Weights of a small CTC audio transcriber.
Model: 1.67M parameters, arch wavenet, depths [14], widths [128].
Training: soap at rate 0.0022, 6100 steps, batches of 384.
Data: 15625 training examples, 149.9 epochs.
Rows from block 4, named by matrix and row number. Rows with one number belong to one channel. Each number is 500 + 50 x the weight over its row's rms, rounded and kept within 0 to 999. All counts start at 0. Numbers have three digits each. After the name is the row's rms in percent of the matrix's.
# filt: filter width-3 conv, dilation 16 (model.blocks.4.filt.weight, 128x128x3), inputs 32-63, a 3 kernel for each
# gate: gate width-3 conv, dilation 16 (model.blocks.4.gate.weight, 128x128x3), inputs 32-63, a 3 kernel for each
filt.35 099:545570532512553457558445541479468471490465479400472512611468509458509492502613527475415557515489481526447510495476449528470534488522492503506482473502547471563505569523539530458534453536483510508486434526525584508496438510497462497488500477475504457509464596463458482474525438489467513446
gate.35 098:451492570462414498492510531517518421539546467470529525533472570471453534463533438504432422540466500552467536476466568579449512491463491533472462563546493448447517429526378475434487549491538574548497536609417578506487513524587483560517491403492509532549543482567451481474421538505566537476
filt.36 100:471483542518453538572617432534481492499572494425527467475474485527479447513540462548580512480558488437442475583615495499559514421491449441434518475524590500514452475553521443447601448633504474576499458555463464472497453575541588489567498489455541458475485616509496523520553550525409474452
gate.36 104:540530516423467463539418473466554437473540507459511519428501504469372489481532440530546467569428529472425481550493551479453501505480489549556541457433506485531552553617506434504469488530468467452482459511569542552491482462461510449567453539421538559484533530417579534507416476462476578485
filt.37 101:547454543498530469463528530620516513483476442427480585580583582450503562561467672452391511522497463500520559393568556520598460490587449550521500450470517457455512482500525548443488439516531502465527450462481566496459435496548491465495521490501429472604448539579480555405474456532411470551
gate.37 098:509494502547560543552466551435585413464567544490506426524562485485554470485445491526486503449567500462515606502502465489456475550575423494488516525498409566551435550455592471489581503416526498504485451488591414491455497542556533463531500453499469449569585516464560437442485445526567428538
filt.38 093:472468495591520538460514485575555469443424525516414534545582497474497556476456574453571513479513520496495487472482458542593434509484523513547467454471453442550465588582457514678414557553573598616513455486469431492435465504514532552548515488537432406515478437527526436523474523464474483439
gate.38 096:479496482483456472535515526450471492492452579595440522506521473533578525475463512433527512506505574522523548462460569502459546510438548518516474473492485563479483494521525524548365464540467440516480392537559533523445443464489495456403463546475479539608535416487393474537585584473527482494
filt.39 094:467497454555528505469455482518455518463427488494449449606362547531363531554494456534395521548515400503560466463448579493482532502486470531550521488459585484536514532462432436505560500525462545432504534318513414584432448468475570438494516563525500562565473487519507639565603552442474445485
gate.39 103:480611540533624514487533567531510513506479522505543506557495489557420559521459477499489464469538490464429433536506527489496527526561534483588481489537438573586520546572463475595560453540492490536490436401464519533513535460491431566458489551533553505493576460576483468449439644463418582508
filt.40 100:471582538524529469541478514521485578538481445465550593467558539497435460570442527537529484468424532474448570535511538428479463526453495514515604502462541573631560490561597525491519497476580428448520508521519483571587469499497538578448546484548565488485437561531459433517598578505571584553
gate.40 094:410494518505540481416554569380464482582516498440541419464573500472494547520551550444512450582501464373628458416550513530501447491418491479459415471464445422481508406450421518431450468535457432501532446506433555533481509513521588461466498420486490482578486488481530494520486516469509466512
filt.41 102:474600516491461495522552472574531530468386469487398460570510478459575584517503481517564511550573464452538398451482490525420566550518523544513498518487470512503552472453496522612456517548507547474475449481616488414546558397485435521508522536567422509537459467569477530558541472450450537550
gate.41 101:502438486536429488470468495499620508508538448485463456557472575576414478503579448415444504629538463578444575559561532500437459472653448558549516489496414471580516507560525477578472478456424548531547446536449507475504495464524490424427427497482484502440502508502503539476529509478470554453
filt.42 100:551518541553479465486498504491491452444521606445486512511553466510507531467466437575389384514573519470549540515521497498488404493471528466439627567495499519463522547466503538537425440467511445568571457527504462504454507584481545469574562514506501502434525501530460555478470455429530484440
gate.42 099:449388458509530554464427470550446498534521455528495517521546624378534516520501530505412566486546501459446485461565421526524545556492498505546565533493486517453490495586479506519473453547500527420535493577461381410535538604536517555506528527472509536471578481545504503503554605515541461489
filt.43 101:503534519533528464513410392462510472468466494515586452472507538478434550453420563557521510479482538472592504636522499496443546588508523456542536451550586580486544540539546499605493569466468491541448524528498451456597494548440368514426476493563451543510522464556606478469539530539540492488
gate.43 101:545432564482640417456495581565425555454497550485430423513579433449487498512495462496538618446471469458591510476490507487432509491524551581453495503461538509498448505408442527498554498556508587549447479530484580472455470540485520574518495468432449542439504502540416510447525481532511532497
filt.44 094:463427500473483538533559388474425399486419499556519492427527488579503505475436476542482513458521595490512482537444494468540558500477496483476494473449548503519476470505488548440497543510494464488484477454576393521547466524421459594552479556459456556504473543516446416446507492523525418501
gate.44 099:476556565448517538453480598649481618560522438438545518534446574451456529424548555581525504458518537457602534462569571510382537501472593473480485463486444465506557535500494528532387475574489529461574564446429492588493558522454442592436484506493402499455474460497492474462494522447501546495
filt.45 103:471520426504422579496453418478463436408564458500432476525511485493532545465394540558472489478459553433518438432497519435534468509473501389549479456512514435446450540607530421541479460538523503506456452427459468462438463551521556527396510522493512446518373482545475586552532494548449520452
gate.45 098:445521465449536501498516449476407512541558571364604493473599618565502503451561475496467486515640439513441427513501525407534444471452537468460458553569599514432514517538478492501503486560502523480470505553466555560452518524441492493448533535494394568530555404499418461553457482450571482479
filt.46 097:453565479469431562522517446435521584596437573505528417531390457476557483507496519505527536541415469522498388497582465499491577518448403487463447527546546469584527526554512469615530421466533466512375582591409620585417424521461497513505470456531491616462477555525449537513468485481550407538
gate.46 099:554487492564448534454505539460459564483517467483530461483545577567497471487527560503563508467448445466590496517480433438538600449561399479540532415515438425547513498525528480563548509520474457496487510531444493510455554631444603461453398462512500450408600490556472557458503491505497485528
filt.47 098:573495514497575573525517493458491512476458533392421592514533491356566467477629500483558458523411518521505565511510471606519420442508539463544416500496464523400505531542567468528500484476463494465584579471494616532458478448566511512544520533465532483474533563480575526527385495520490586552
gate.47 096:431455541490573500458555472435488521472496546422577518519461511617500575449527474440535478537518537517471463412529554535532495412502451574311459506589523474508506534416450612466516478525563471500490408534534529491522505507533482544537455493452497472414417426537454476438512472466512505502
filt.48 105:487532466574453445540469569481444479541489456487505473406532509564559536426537547552499470537393516527429541496415580516589511527453471531568453372522555494464572443515502582513419476443462496550571542518504503602552611488483495397574395504583401470512600482460520465496519548545575632521
gate.48 100:488478407458463459578519483481526574480517471546504427516427510524478562501560520498501550548474595490517525456548496506488428516408567497569653445528549505481474561500571502391561533528443457415469462539567504532528448529574589528436447549556529502490664511498515564600454477390445493500
filt.49 101:573598572541464458500548483516505474548389461504407519473463505614548519470545484573470491439585534462460587400504562478564509543453428478567598499476405555517481355451513498463565571551484486499535530472495593526532449562476443488464578519611498503478518547568547401584530522451439492485
gate.49 105:542476485527485438430526448592434464521436464450417517422622510503553515456549504527515518505500461503472567513467505481387491448530544604506417431516492530578524541473492568532499562523426517449460452477451500497428528516413589521442501580537412479535500488451513529450541511496525567424
filt.50 105:522507489483459445568494508550460564483520448428590503516528541570536478466535541450466515476505424480418489505582374424547410523566500546484552543583424502461528532502510442507504457378466383562471456568494512573539490553503469432514478458588484531498497580543454448437464554481512521530
gate.50 105:503485557529467485488488541472483386548489479457394449450477455525600472551535504395563504524483503478514474514433534440461411489483412576386516572510398548473519531497454547499514442523546478559536483460553509481479520530399593483524479548482564473491519408556513438507470449547493580469
filt.51 098:522530438574416436482491518490546480450372502500400547477495540499531578555501470564484452426496531513518482524555568516527622455444558499534396440533550424564592518512504488400476490614571554509504552496441508450548632481448470533521494513459510445509437459484529393506555526466517491550
gate.51 102:443489454507443498437473522598544492527605426554513566481511519491523405444593458499531443507353498591418549564426433394520509490551527542491535435514479495465491559551493514569425457547474436515426552526501492439529545417447496473583452503467498494459591545491451574534533558496440462509
filt.52 101:544428553516556459482492581478482483551488541474390527596483484604524536538536419519479496447431529423465604513516453455449542487474445483493534506387436508583472552433479477506487505474462511539515507486442492565528549516528525495450536496484491519489484542487504500474482539565518559453
gate.52 102:485603548521431491539482487478540478555504451428464548461561632534465474443471537498485469470503483512515439467540527439495432453407536504412460481413521424540537551562560475454553521605467468512481573519536546481557600471437538430462512553517513459494467589424503499520470479446451554498
filt.53 102:493583546469462442476496563523556513520495484598509495417468476408438591524556453576521552490459485513454509510503498401450461527519513562460488422576533440495486503538476414503497521477461509446466512520492413525510437520464550484544562510523432419594555573572607575477514720616523548456
gate.53 102:555491463387540526497451583603443474642528519531540529529518429497426518442473482532537542476436473461530438450587559540490456539490464489515564567552502574548395434534496468535541517551489434471572591486490467541509592562537426494618537492441486447485550494423432494515577443419517514462
filt.54 100:492581424530496516514529482428485473481468592577526544457575614517562557565536491541438554491520508530470433562565481430569605477498531504415396406455548493501474489528526476628561455477441488415474562495502482490491511516510492449500426527537452468444458506501496541534488478436490496520
gate.54 104:517469483454463476416524504489548487437532491536532549555591508396604475521466553554473458500518481496400510586469431509557499491463453544532579587504423533563516484475512503544512496436478386515377543521516462603580505564530495483444458548457575576438601495506438511476455530537514474416
filt.55 102:570526363528537582475503511537452515531507496508523484498525491501481512555562438527482476412538414501499487573597487479493513500566463488466576403457520481512480536473497518457509595527502510499499542478472527477499491587531479526455506596502516572515547500613458621542535468523542476487
gate.55 097:488462484439483497556518499394521525490534559586523454572555557457589587400534556487554567529456554468509453514434503491530536524542454517579492553549521500555527523557447581505536530465481475519401499485530490528547504514554564548469500585585496491548424516458519511506470687511436468496
filt.56 096:482433584561586590411521516512430524434495443416589495489490453456449412463472336511630469523411533497384471528517544538534496476584449489448439484430508505573467595511556501483533422414505552467506511529457539466492532463447512514422452516525555510504466537565502471558458425465551464510
gate.56 099:429484416539452522427654508536544472577463535507493528510448542520483462503428493583418464571618574545588529568517554576463505451470415436592459535485436471472535552547517453498547476473558491542483502554507530506470581494581471466490399479409522546498551452542509405483511492485527528527
filt.57 097:574501380462500500410539521413453483512532459467567472529429528502476579505591517468551462526563527455497475510583508562468556510490468523468517431583389500457494428516498453426459427593501458457497527536672559542496538457485453539516561524493492499489410521543499592548557510524516489502
gate.57 089:476426513447440579494495480594531452540568560490398528524427489505472498468432649497401490480562578465572426430401502525503464550437493556488461500584488443522529476531459460501489501544472511413474494465597539505571565529502536384565445525504539595473549517451543448577488538460547511561
filt.58 096:527410540624537545506477446566463461509460477539482410540529489538519471572420502454612534476532515500619501423468462542458433526499523431558499548543477429505518425432534519563529475454492538464470539426567545520509433472459538473560546575437568482534464548577436503534517535471589457487
gate.58 102:512491505558453514453477494499545488530558465488544440499557478474450513529484550466413540470514393460436534425570461506470531484315577434553486459407487517554440536455505459573531422404498519572446516569444473506509493524545499511504482548560539470558561457474524519528538491531483555488
filt.59 098:552493505542543554525495583569418469663538481550442620570434544463472483487484485468481478401490452484478457484519528387445577480429432441515472469508460496457588545495465480487608453471503566525439558480491569568562540396451474442564479517512455408555524486446507549567478509450431535565
gate.59 101:519507481531518508516501466387465452418454510554508489446478587525582395551542483423502470478456551568468438431591573481465423530568441514497506459459443475533510578416551529514463517530511472528526570438527519552394473510485466466475523441499472520438574527515478475463481459437552437593
filt.60 099:540500469443628553371537551477569426510483510502467529505497441512529549478546477459541488457459518487467515455529452475511466482526529507553501552526506457530503594550429493533439530544581462498513524423508468565456569514521512495542480498610528464444459450531526361568584383602460490467
gate.60 099:431461457431526585521444527499472374452523460545397472549523533525523505460562488484538470512507539440457485561507497544434495395485573556491522437459389525506640500443507519571520488456530482502583458500456486554511453496540547565491535423412440479496577473510488586482509437522409554570
filt.61 097:497449517493470492486528471590576470461537507472455421452451598449522505561491536481591494519521534557475528478503447497482535416375375543496431441525603493475426502563472515415409534509470486449539507520543556529483497506499469588529496479508458588527406572515416438483511489557571561397
gate.61 098:475565498469453495437540555498583414442525559484469416524466373534501527546476530408529472545514607472471368479417519452561518443526537476542539521442505483469561490462561522515448518588530366515526552476539511430412547567584589519508545553391499518514548484519447470448572447511473528512
filt.62 100:576599579471481467473568512497408439446542469513521485467483480501458520523455475465541487464495503413493606557531459529528459482549475518477542484431467463552547483454476381499451511386476467448490501543436480381465556506452511572429562529499541450455489567492499421400388448452531468488
gate.62 101:596469518440512438412514464482558463519476491475452500572534480467557595512465513461418490560443528503492495470536471523487536473580517433492508509457459519575564387563541464491568480538562481496420449439572535525497433569566533484451515541463554442531493417527488513558547426537472459539
filt.63 104:506492503574463544535566536511583554516539462450506487474517531512480520557455451518454459466496496570507526531566554483479483487530431506525524461506649549443500574495517519488466575408436552446573513515505508510532437462523543507427566495526430460612506496446483529572513481455425401562
gate.63 100:491531508517456550460398496472438549476551466496455542503409574472582542529554494431472467482491451527384495574587466501552523560511523454500519463498417533467593506491463516503564540424529552503509526458464495542576588536468464438473505547520562381534502527544429576496551533412482495456
filt.64 101:472446579524504517387435440655502500556445494594484412542499486465549546488437528574512559551524492466521589561547522443471534444520470458543538525477502493494530534475566550552474529618450472595500461482531463522469516505493448506562547422506469493536533487521469557600509518451469479497
gate.64 098:469649494502487471493508477555552558505553554440508449541488525387491533452455466488474492538567523472443511454484478528448478541533480502527570450490544449536564504491405420584512476557523436431482538498467549429509535527557523489529513491464530532550489543524553400473491484448456365562
filt.65 109:599421473503479527537590599450524533478424472496406454494503532458578546454527480511417495527473544519513445535532580447584514499434515491496480528518513564597519503558452427422521584461567571464544423422414545462583567504505497490427539508471464407467502611558487520592512558433396531423
gate.65 099:427541485476463512476484431489578443567394542379503549451498470399521485536530509475474528539467473491476481457398461505551449606430537534485467564520518418414442493519415558487556489461556520475498469493493386490518433503465518536589548425465458485498413549414481488551492566511469472489
filt.66 108:525448512523560450511482549495561509554447533457496565505527422508490404530484538536550423480561460519614515544512454493502487405444468495481461466542448503389475579489387534437473529485567425539458532520572467515539499505399518518514484517555439513545465487529504474554443532523547545484
gate.66 099:526535492368556471491474512548516566516459507463452538564582550461570577444551510527418528504468548582595590484471492481527490539479509508529574448521475560532452422554496478484471410523479497476451494490498499499498474538534511615579427572529390541591576515477424468470539543574578581441
filt.67 102:607499529507549402414578487551530529441518478427497434434475642471552457527463433469470477455497447559429521593605499481497546530517414530556429493543524609493423468656501533464500471522412503440506497479485519508486467536533365453378511400492479443489462453463380470521468470441454537520
gate.67 096:451461534485506557567564486484444400488438560451541428412512476598531391443491451560523474500496460475457427407488478552477453449447463495420491523463587486483425495534466506476552581495503403450452475523436475522532508618482439510390454436504414473494550568575317465564442544502562490505
filt.68 099:537553496401480497460546529550530537504550538518421499559566515547425517497463592461464497449499493492508403552537556369543458523476409455631554499445570503497505400431423537495508517462464443467472488413393383583462584585494472454459427519572497456573508510509467444560551471474459593456
gate.68 103:505464494535450435548471499453525489568489504443533450501510459558562580554505456486473533461591490532479507486534511461484475505515341433513544500508481511542523531486517499420509463496436515507574473534500435490450507461449496511452572438425457441452454471543506410484566638457459487452
filt.69 105:628506555458455532496506584509443412471493571531453524496472445502424477470505524433529558435481499402455518556492469431454468517522489555476427477488498546514491514480557480471562433490503510509533469455444490549531519491550492547502407498586569404413627450455513430493548539523485485459
gate.69 098:611527500526503532521487468421546517444545538501473524531530538531492486538447451516444522481530466513529382466505559566469411462509519483497484518457546528530492466434573548470472452555445436493603486457491470436481495570505523528408483535526546414430502547461467431493520480447572503372
filt.70 099:417431483541448503548523544520508450538516551517459383538512497467516470480542509530484507556464663558468472510505422500442533442460441536555588615461446520448493506579525558554516415476458492502554456522520531587482542494546552483572430562457487534562501512424491526549449430524339502502
gate.70 094:494553502564633518567574540551539503476514555563500596598444503513514479408503495489598352500580477461476528458512514472459448567523449536360482456595453442432475510441589505522425574508469568492401445491514599523487506492456553519487429391578456513439581586445470499515529514495441529515
filt.71 101:432473552532502557464556536450500481495503527481390471529488487546562472331464596534562529446550496546576488502489485433570497482487550537489485495408482526487516469569491470471473568575496518460479418580457513601531554462544451500497456487475536510498563505440502530511511514524570486391
gate.71 099:473541503533512484475548552498532506463484608436474457483562437562506478485562510479456541525476477450511477455512451493470480477560555522492599578566558507459489488506483444521506537558499467508529550585429483516583560445454546397635474451536497484406565467544506502457526487473570569451
filt.72 103:521477418518511505522520487442536519528501433505551430556521518552494480578420436576462553520550483488480471415474453465432406483578477411512518447447474533442627463531465502600476472529530545508524529502563459423539467481437513472541461503516481463543481565465452556464470454567544521620
gate.72 104:516538482502437436527497541545600479520595473435539486505448470536496447450522485544566350421500503481590491511520458523445535472617533431464560525433471522469511489539559610458456460498505558491466556550511511416528463522581443515482539479469514450526532557438456484469526527545397493468
filt.73 099:478500583517441515497525537585491616617518520457473403510477473540503464475585447546543553608484489493571513425468529535358424500481544544606441380427436602487495585510524472512498504498519530500560480431498496508468518434542519502421525485440528471522535484415513552415535447527512458467
gate.73 100:459509494449542460439491581535424541532522540418503454547563530510491462481531542594485466507520532521525514464409489583472495515460524488522471529483383504547466571616509607402569499517491396443465589462538529617572488538507491475477481535450440466580526526524500592346546502466435479426
filt.74 104:565527424502458562485482574451405514508416596472470574485491552525596608524615463539441547412545490545485559504529546477437536571457525571467498552515515506439500479466492516465554522523461519492556564519430590462506476549506466640500453393386456516445489492536539387584385507531548466561
gate.74 103:457486570526568535508593446530493514526437564486577546512569485551541485543465475491588519525578556444397516507574475421526395428493522530466549590490567448466376529495490510550518493507559459451466460483510590500489466525430540580477470488635539460476447491476549398508503530507593387572
filt.75 105:512556515533594425501525502633579556578396513435441517461564495495411594507465471472422416496529494471567533516459486542489473476462490510403494516488531498408524506603383532465482570401382571468506519555536532652487553531521574489616446393445485531518558455476483452497436496530427468518
gate.75 098:568464394469480530576513563519491461529571469562496512529406530456579509468473532483524578497449535406417510402517474490540509480581468555565520479438519505464483555463508499666452593454549499575494472471589450598487566524472383509360481370563501404415466566444453477372491536412481515505
filt.76 098:517459486478496522565580458472448426500414469553497436538584489464515477450432493460457517580490512470477480508429390523477469433528497426519573505468516507383386467514522533440456488494581553606507542548464544448563448464537501471352421413519431360567473509529519506535409482462507558445
gate.76 098:489476541550472584528490529515436530457509481545490554557542521571521514424479538534582415575494428503453416425464555490520436397421491537482432507531457432469526481451499422578482529523523571617492499483419632571479529433536538463620492511524538495538530497576439481426490490434460494543
filt.77 093:531517463484462442408524497549514434368536564498568495466542513549481544473466582497401414492426508478484410512513443459573537506553426528503434412579502463452437490463410512418483413470577474417505499475548505444532465515418526453530569587487519479488405504586407602489505521509425507524
gate.77 097:476445517429584506543452531537454523514482537444433470436618531495529494512564599445465520564586539508447469522529492566430463582497397508477521450487470473522450435552472573437479609483511505486409500454443474486401430608468568534538478533540489445507406588508485444456498524454498588514
filt.78 102:442492567498493455539535504534424445586496515517490517549473466436513457570436626474576481475541553510469554550457545577551518566424469513524551544463569494540519515588481594570503491535511537456457506471520545450497501521599537564493570418585470502438623529525463554419487458499531475518
gate.78 097:526466534453419483477464435516529460512505629448436464520507596513485553510529483525434519549504477485412454532427453452452434505545406481517488414501484561495473549464604541448505440537617474550500499393565561413541461486539435533486504464612482537517519576517393471520639561517479501466
filt.79 095:482439509516410521538562495545475534504548550577514560496521540473479472421522507477522438415485503481495546516494556459480535423579558561524504481544483482491509547428521482657504460460529515526536495532433385532459440461487471602507450551474546524554526482427435514466560452431554535535
gate.79 097:497520551545421536525389503447484428499537511542550466582558497511480602488470438471517448514490465442564473490555481467518487433424466512475553430576526534578568442421508535439469514554503382467478514496464487502421497463529497594484459521454468511512568490496486506493579476523570499491
filt.80 102:536427485544543515513423482376437469539560438493572521516557559483518448458528519572507476444506489442460441425506453562528485555428571441492440352480497546448439528553511540517511472484453574466551483552503435558488517394522454576449415512510479508567473409443493450457467508529489352556
gate.80 106:475383533497522534493514504528548561534497557426473438473517506585474514512494581485427511495568516528510494494590579501512595564567508518518448511463423491502439512526492505415418497514521468465545461569546570507585585597536542497408488532541654501562467491506512436418492644493472547423
filt.81 096:441503542508444499511479510521439522508406552500389510416454574562559500445424518413465561516460458449522482485510483460544453487440484417478535448408514480520529519542482512461501548479514488434351397550485463471507517459557499507521603436392476556400478597522442461538554458541504456567
gate.81 094:443429461556485444517449486456439547541503536450437470495488572443435551545531442516577561478419435497531500429540567367566541547552502442537584531451490437489591466524587390596501526500446504462446544456484552435508522416464536535471510454455485533497480575552486421474410436449520547494
filt.82 091:452546498462504493448514503504553416594536434471410406493628509493528507577446445522538555544418508496528509509434505478555446632590442418489484515459541417536553548543584495540518419616497540506541532424526527528569486698431516496490445498388493514498538472558532480510532446485412458435
gate.82 103:493491514411420512460415442488528487476589519441519459524543567430543512521529424486552554466469431449536540502489459401416533466484559542445511434535520469484532535496543492463542443560518480336559532445419554475484494468411487515449565433577405506383467530478561579542531467516533490502
filt.83 100:574514492579477543453496537491512547458461569486488446466461422606591421501593469460534476579543502500476534422562577457477559450504557531506572576497500508542507512527501584530511451547536501493427579466510464557445529521574419485444477453539518435469521467566479491499584546538490571496
gate.83 105:526504565501529467464498524471639489515532458557458534488558505536539491537440489489430469440472600496479502451552536445459444459450483441548489531537482421474451494591552508496515536500537587476511524454579461467532520503470509493579414505491484511597470592524496459529540518448482439472
filt.84 096:561547529583535592457513460488414449485458486444578458410557523492507444503556580490437561481503504451581516430365461458406535486508539488433472508565597517525672399417500513477431545412510457514481512465520560523435491515473500408511571501492477444496575535424510475505483488481506388552
gate.84 098:464558554477503484592531519485486424438516503483485512452468598420481503474469501557525443516466477446486504480500542461498457511447531592497525490503438500446553571508483501492497454485565572487438499451393495435459481562458476474557499525414497484505506561431460520500488502446616532572
filt.85 103:518577527533484459503489408463481524484504487524438474378471482489487544441399390465508487562373515544496399497445464491627412506464477519461420450427522487540483483449516546422546524567508457544589508530546536526533500412414543447509581450472439501488455537504539502511550489482470437572
gate.85 096:504575522517501473529458369377518568457472374501458433574523513420577522478516406513452457436491536502365450492485501448598578456478461497538503427451461430490584555456431533543490560567550466512498569482482502570544435558437513561475543471538527475481496403540572515584533478529514574517
filt.86 106:475447467521507505453500515510519505504467437510467555468506602511539515491513422491587460457550505539483562522572508524467498499590415524571565514464519601421551536601450517412571497488480500414476495524517545474487574582556474480452519422494529437588493571519585604414547432479496492505
gate.86 096:508565522554507487528473488482489571556559505504598469472484559471579518484527570454486416483596576424512463550621420445467468476479436507575489474569632460526545427598541554479504566521486414489440464547517421421509510499578475473414564561507465527543483536446548500490530462576583565514
filt.87 100:502513484572572482511454413508522484437515477408536454535540513498552513428516485476536514390554478501532481531533417497509563499518375557498443528444524451359543458512581476455517550578573542506540555570474440524543487456426505444481547416497508509570466515494515522467502572500472576482
gate.87 095:491464452449467506508484518434525564500536486514352498574459573458457492527509532440432521540438511454661508450535485486478519548403525489436585523512438538453537493467451540527424468500490552426463423486501515455540411507614457527547509483448560473458486477524508449508505476409613567475
filt.88 104:510418494534565454412497517555522459522469575486371529520421412509514457490484521520469557453515584478488579512564462494409406447471443454572507463465485473506528441457506421429534433482476424509521533487507458490536480502443566564475473489471506572469555465475457590599542419417361583522
gate.88 100:499512462428518466484520583534525521531470421503483496588537522529560513479544393518544525571534445474475432459509564442468466396448566454463559525470489530446518431473441443390537585467585504569517578448481541459535516473586516496456494515435460547535471538505574571508467538470479438498
filt.89 100:541577492493434512521603574488481475538576560416493592499450613433521411541543502530389496533572427426576512441491557531499584421409568442529483484558530489525507508520414481527507516435408554436484485496519494524534544509586563457498475518499514508460536522432586482503363517402531509501
gate.89 104:527491531553485544432551411475458487621450534454419484536582510482598547472580475529484533522500509476565482531539489439430524556431505493499573591479481545513468577450478510538529569543461535478478480525447465528540513463502553465542512525460389576499496548403536526437429536495505553451
filt.90 099:544455575437510461493513440454580430563539410504543482441462540441558412439438493504598564498486498441541457510476434448542502570583519460394593452481472416512483526456518387483479444511466572568523502486463462483471490572407431491435433490403535556458532514475444575473510492505607469440
gate.90 100:507553472410380523456610407487461488437546578519395521581487575520509431481550543482558531441475432365429517522502539490530498477504503524464455574579503501470443544566525433512590549472454553501487426538497511571492473377568457608434473478403449481418501507572441461554478511602467517402
filt.91 104:513459558472483501502606560530592617560434444500476470580498529510418470542514486373448466570562464462401543405581562533518576484497525528475477463490463567474532460451470559593542488540550555548422556522441417567586562472424465520493547573488467504591587466582561452602558479512575480534
gate.91 097:547436576546515523473469532499486501499621504483507430521528513449493535450527458499551462450485499517460475512531485509554501542457544493457543467466587505487385421548478499627458453475499480553304476491417508461489512523564500546430481490381446460460529585538572479614491531523533543506
filt.92 101:530433475421536495439545520470439554477582442489547517522495522336481492506532473452533523497439484601422508486506409452470460510525462562537509512532472622490600531533496534554382519575524521501528525540456554530614548476507505530505431537483478491523551498578500492547521572457474482445
gate.92 106:484564464557466589509519462547529519428427526490549531497420544383528543603530494539555490538504568512490524414441483468392479547431572451477635423576522502576514513384599409599473445399524453534509523415452434556621526578531525570498445517538481580467502607480435542457466434539504518533
filt.93 094:494518544522467531523435552488571500538504479490549553618471508552456435517463373510480550537534465464460448508471566540471472501541502548474417367558430439528570550494540444489484484566436514598483451437534531597496571452505504422576488508366470486546517483448520548517454484450520494546
gate.93 100:454507537506402502591378533518523560523492498448571466520481519485526469475611509581541458549484470485418547463542473485513400518422479516493426544407462575538477521497516526525532376583475480456530495608450476453445509435496489575502482434564489493581541561519496480463511443493506569552
filt.94 106:531468579437422609541536549505321523552483432562529651549429485537447547441581450520477454519495445492458532556543453459473490481484464538527479523556481501460603460488470570599471452560525543562438530488457546483499566524538511486516525412542540519539535440454470405444457478435470498505
gate.94 102:537470454406482505524555480519527472510524519405398402525519461536629492572507475480407477499498467476459391557541546452508474464463502478489494516488487457453551479493466449475597482506473512498565481471566415413464606470437517503478480447424466424556447535491473561430579565575534553508
filt.95 100:457440538475449534541418443475475479512472468472479473492469540491565526459518522507488437472556583497448539434490505411421464478623542511540414492526504505536559549538449533540466468534512464522540496414479505393494530516550550450600442529462497502502476536559543478490492467550467444448
gate.95 103:484572563428488521486423576465532411435547573534519413563602388388583491582533494502549478449464534462434512479547490528476457498425600542505507518498529512507528533499543371606482403476586445591562507513435490511503517540513503594519480531544467448575478606450442480423476495542499452573
filt.96 096:548521438559487423472459579529563552523511502457533533537530600493490436402396597501567473438528512479509547461623485441557465483441581656442584479567530538483533504485455542465519516490535534500529559497505464421485543475492488469477487554463498457492574467538509505477523477507562474428
gate.96 102:520578433530517494515539505463592486515486484526508450507655516488504415557476493453546597522504530468506561493519520555528574561430479525564530479571540490444441449534476397530533522442573524405467435458478497507451497591499490543514433515520533460483498532521519489469455549475568452434
filt.97 101:525550466486531512529530502442461614524427515476442537557433486410549490525531571464492495532419460555520438503427505500497516521498534545390399597331490460498434571573521490506543529599451452538429494497565531402535489460482572469547472549484533530390439563495458453466534522552524447467
gate.97 100:453470507434486438450461525580445427431509533465454546533488557379404591566537408510482495487637490583422510490459513516468496566568511433503491516497416497494536515539480456554514524500589521416581459482439508539569476500550575439508542436496584470530471527451581430520492504530554527402
filt.98 095:561485457402437532535486450512419457540489482554535430503493411497529545471469490511545504523406549450459413450488552501541496472491584496479548482516603486481473520493393475501528549434556437544455446536477553525532533446515520502494475710518593474491525483495497502548399441472402476562
gate.98 095:583419496511565472510580523454573468419461509496452520592573470503549598446504503512461529524414477520482450487526424527489415303466427620558476575518473528492568450496502523504465414431447504495473489525461539556482544521508566491492414480563559568493540528522457491552529488467432562505
filt.99 091:542504489474494455554465491503474504546393574534462489521514473582430512504471541467433464450567559491460471536491455503542448520457376514442501496458489556400552445516398557458466462577505575429511512493496445460467575562489461488380575400467474461480485548465453483395357641512485476496
gate.99 101:515457445538423561522486486526454535565449507496434454451546483512603501571481598474481532507568497587524591482516521471506435540578436582483486494483547518499567538510409483495480551602475474476536459577556464492457532629514582412491489441424528488512420596536466416527516424453471361478
filt.100 110:451478491523558639484432516403515516447553518480573424563485601469499520472586393489571502543490459562458559480531521462456500436548547526560451522513529456444504481512580514483519471477504364403481507441583431541498489526507582513537488518474503522501378557538538615422408525373488417568
gate.100 098:569534554522519416535487433599498444485475571616475445459496553524530552533464488462441426526555458463513525532448471494498541481573499462528512464541524455437482574538448516487566488508589525467491511548501476519544479493496505541515487534461400496475504503449492493525542499528307458475
filt.101 101:487607492590419590505539430489488493541443459547521594560428489446453456463433534577493474460557504540600530420525448560593515509524518533575419605469497483507501417495476420473452487474471498440532445447576443480552526566458444510489500497451582460548425479500489492440428504490619555523
gate.101 105:549459497455460578457496527558489435464509462598499440623479535510429444531420436571533533437450484417456547510470580477482543466438506480529538457406552448494546495496470413548500528500466550537520442524562412591499599500550512491519511502558558462462467547494478602505555437505564398443
filt.102 093:586588518531472542486489460548497602446585554497563466450504515421476505415472559426536492439505509448465465558516433428419420519471472417410516591547413433495544535540485596468414477518419521560352477482516495446464545427606490412426563565472500515552517545448431462548563488582551445496
gate.102 105:530554503606479492549540586570542473555521496537507459548447539482497468469527436473472456441462456510478476496564508461478553460536505446410620529516485496508563548478501570567619478473451483575444405507522412416514543412544464522423573441448468606513471565445474528497529538499518453458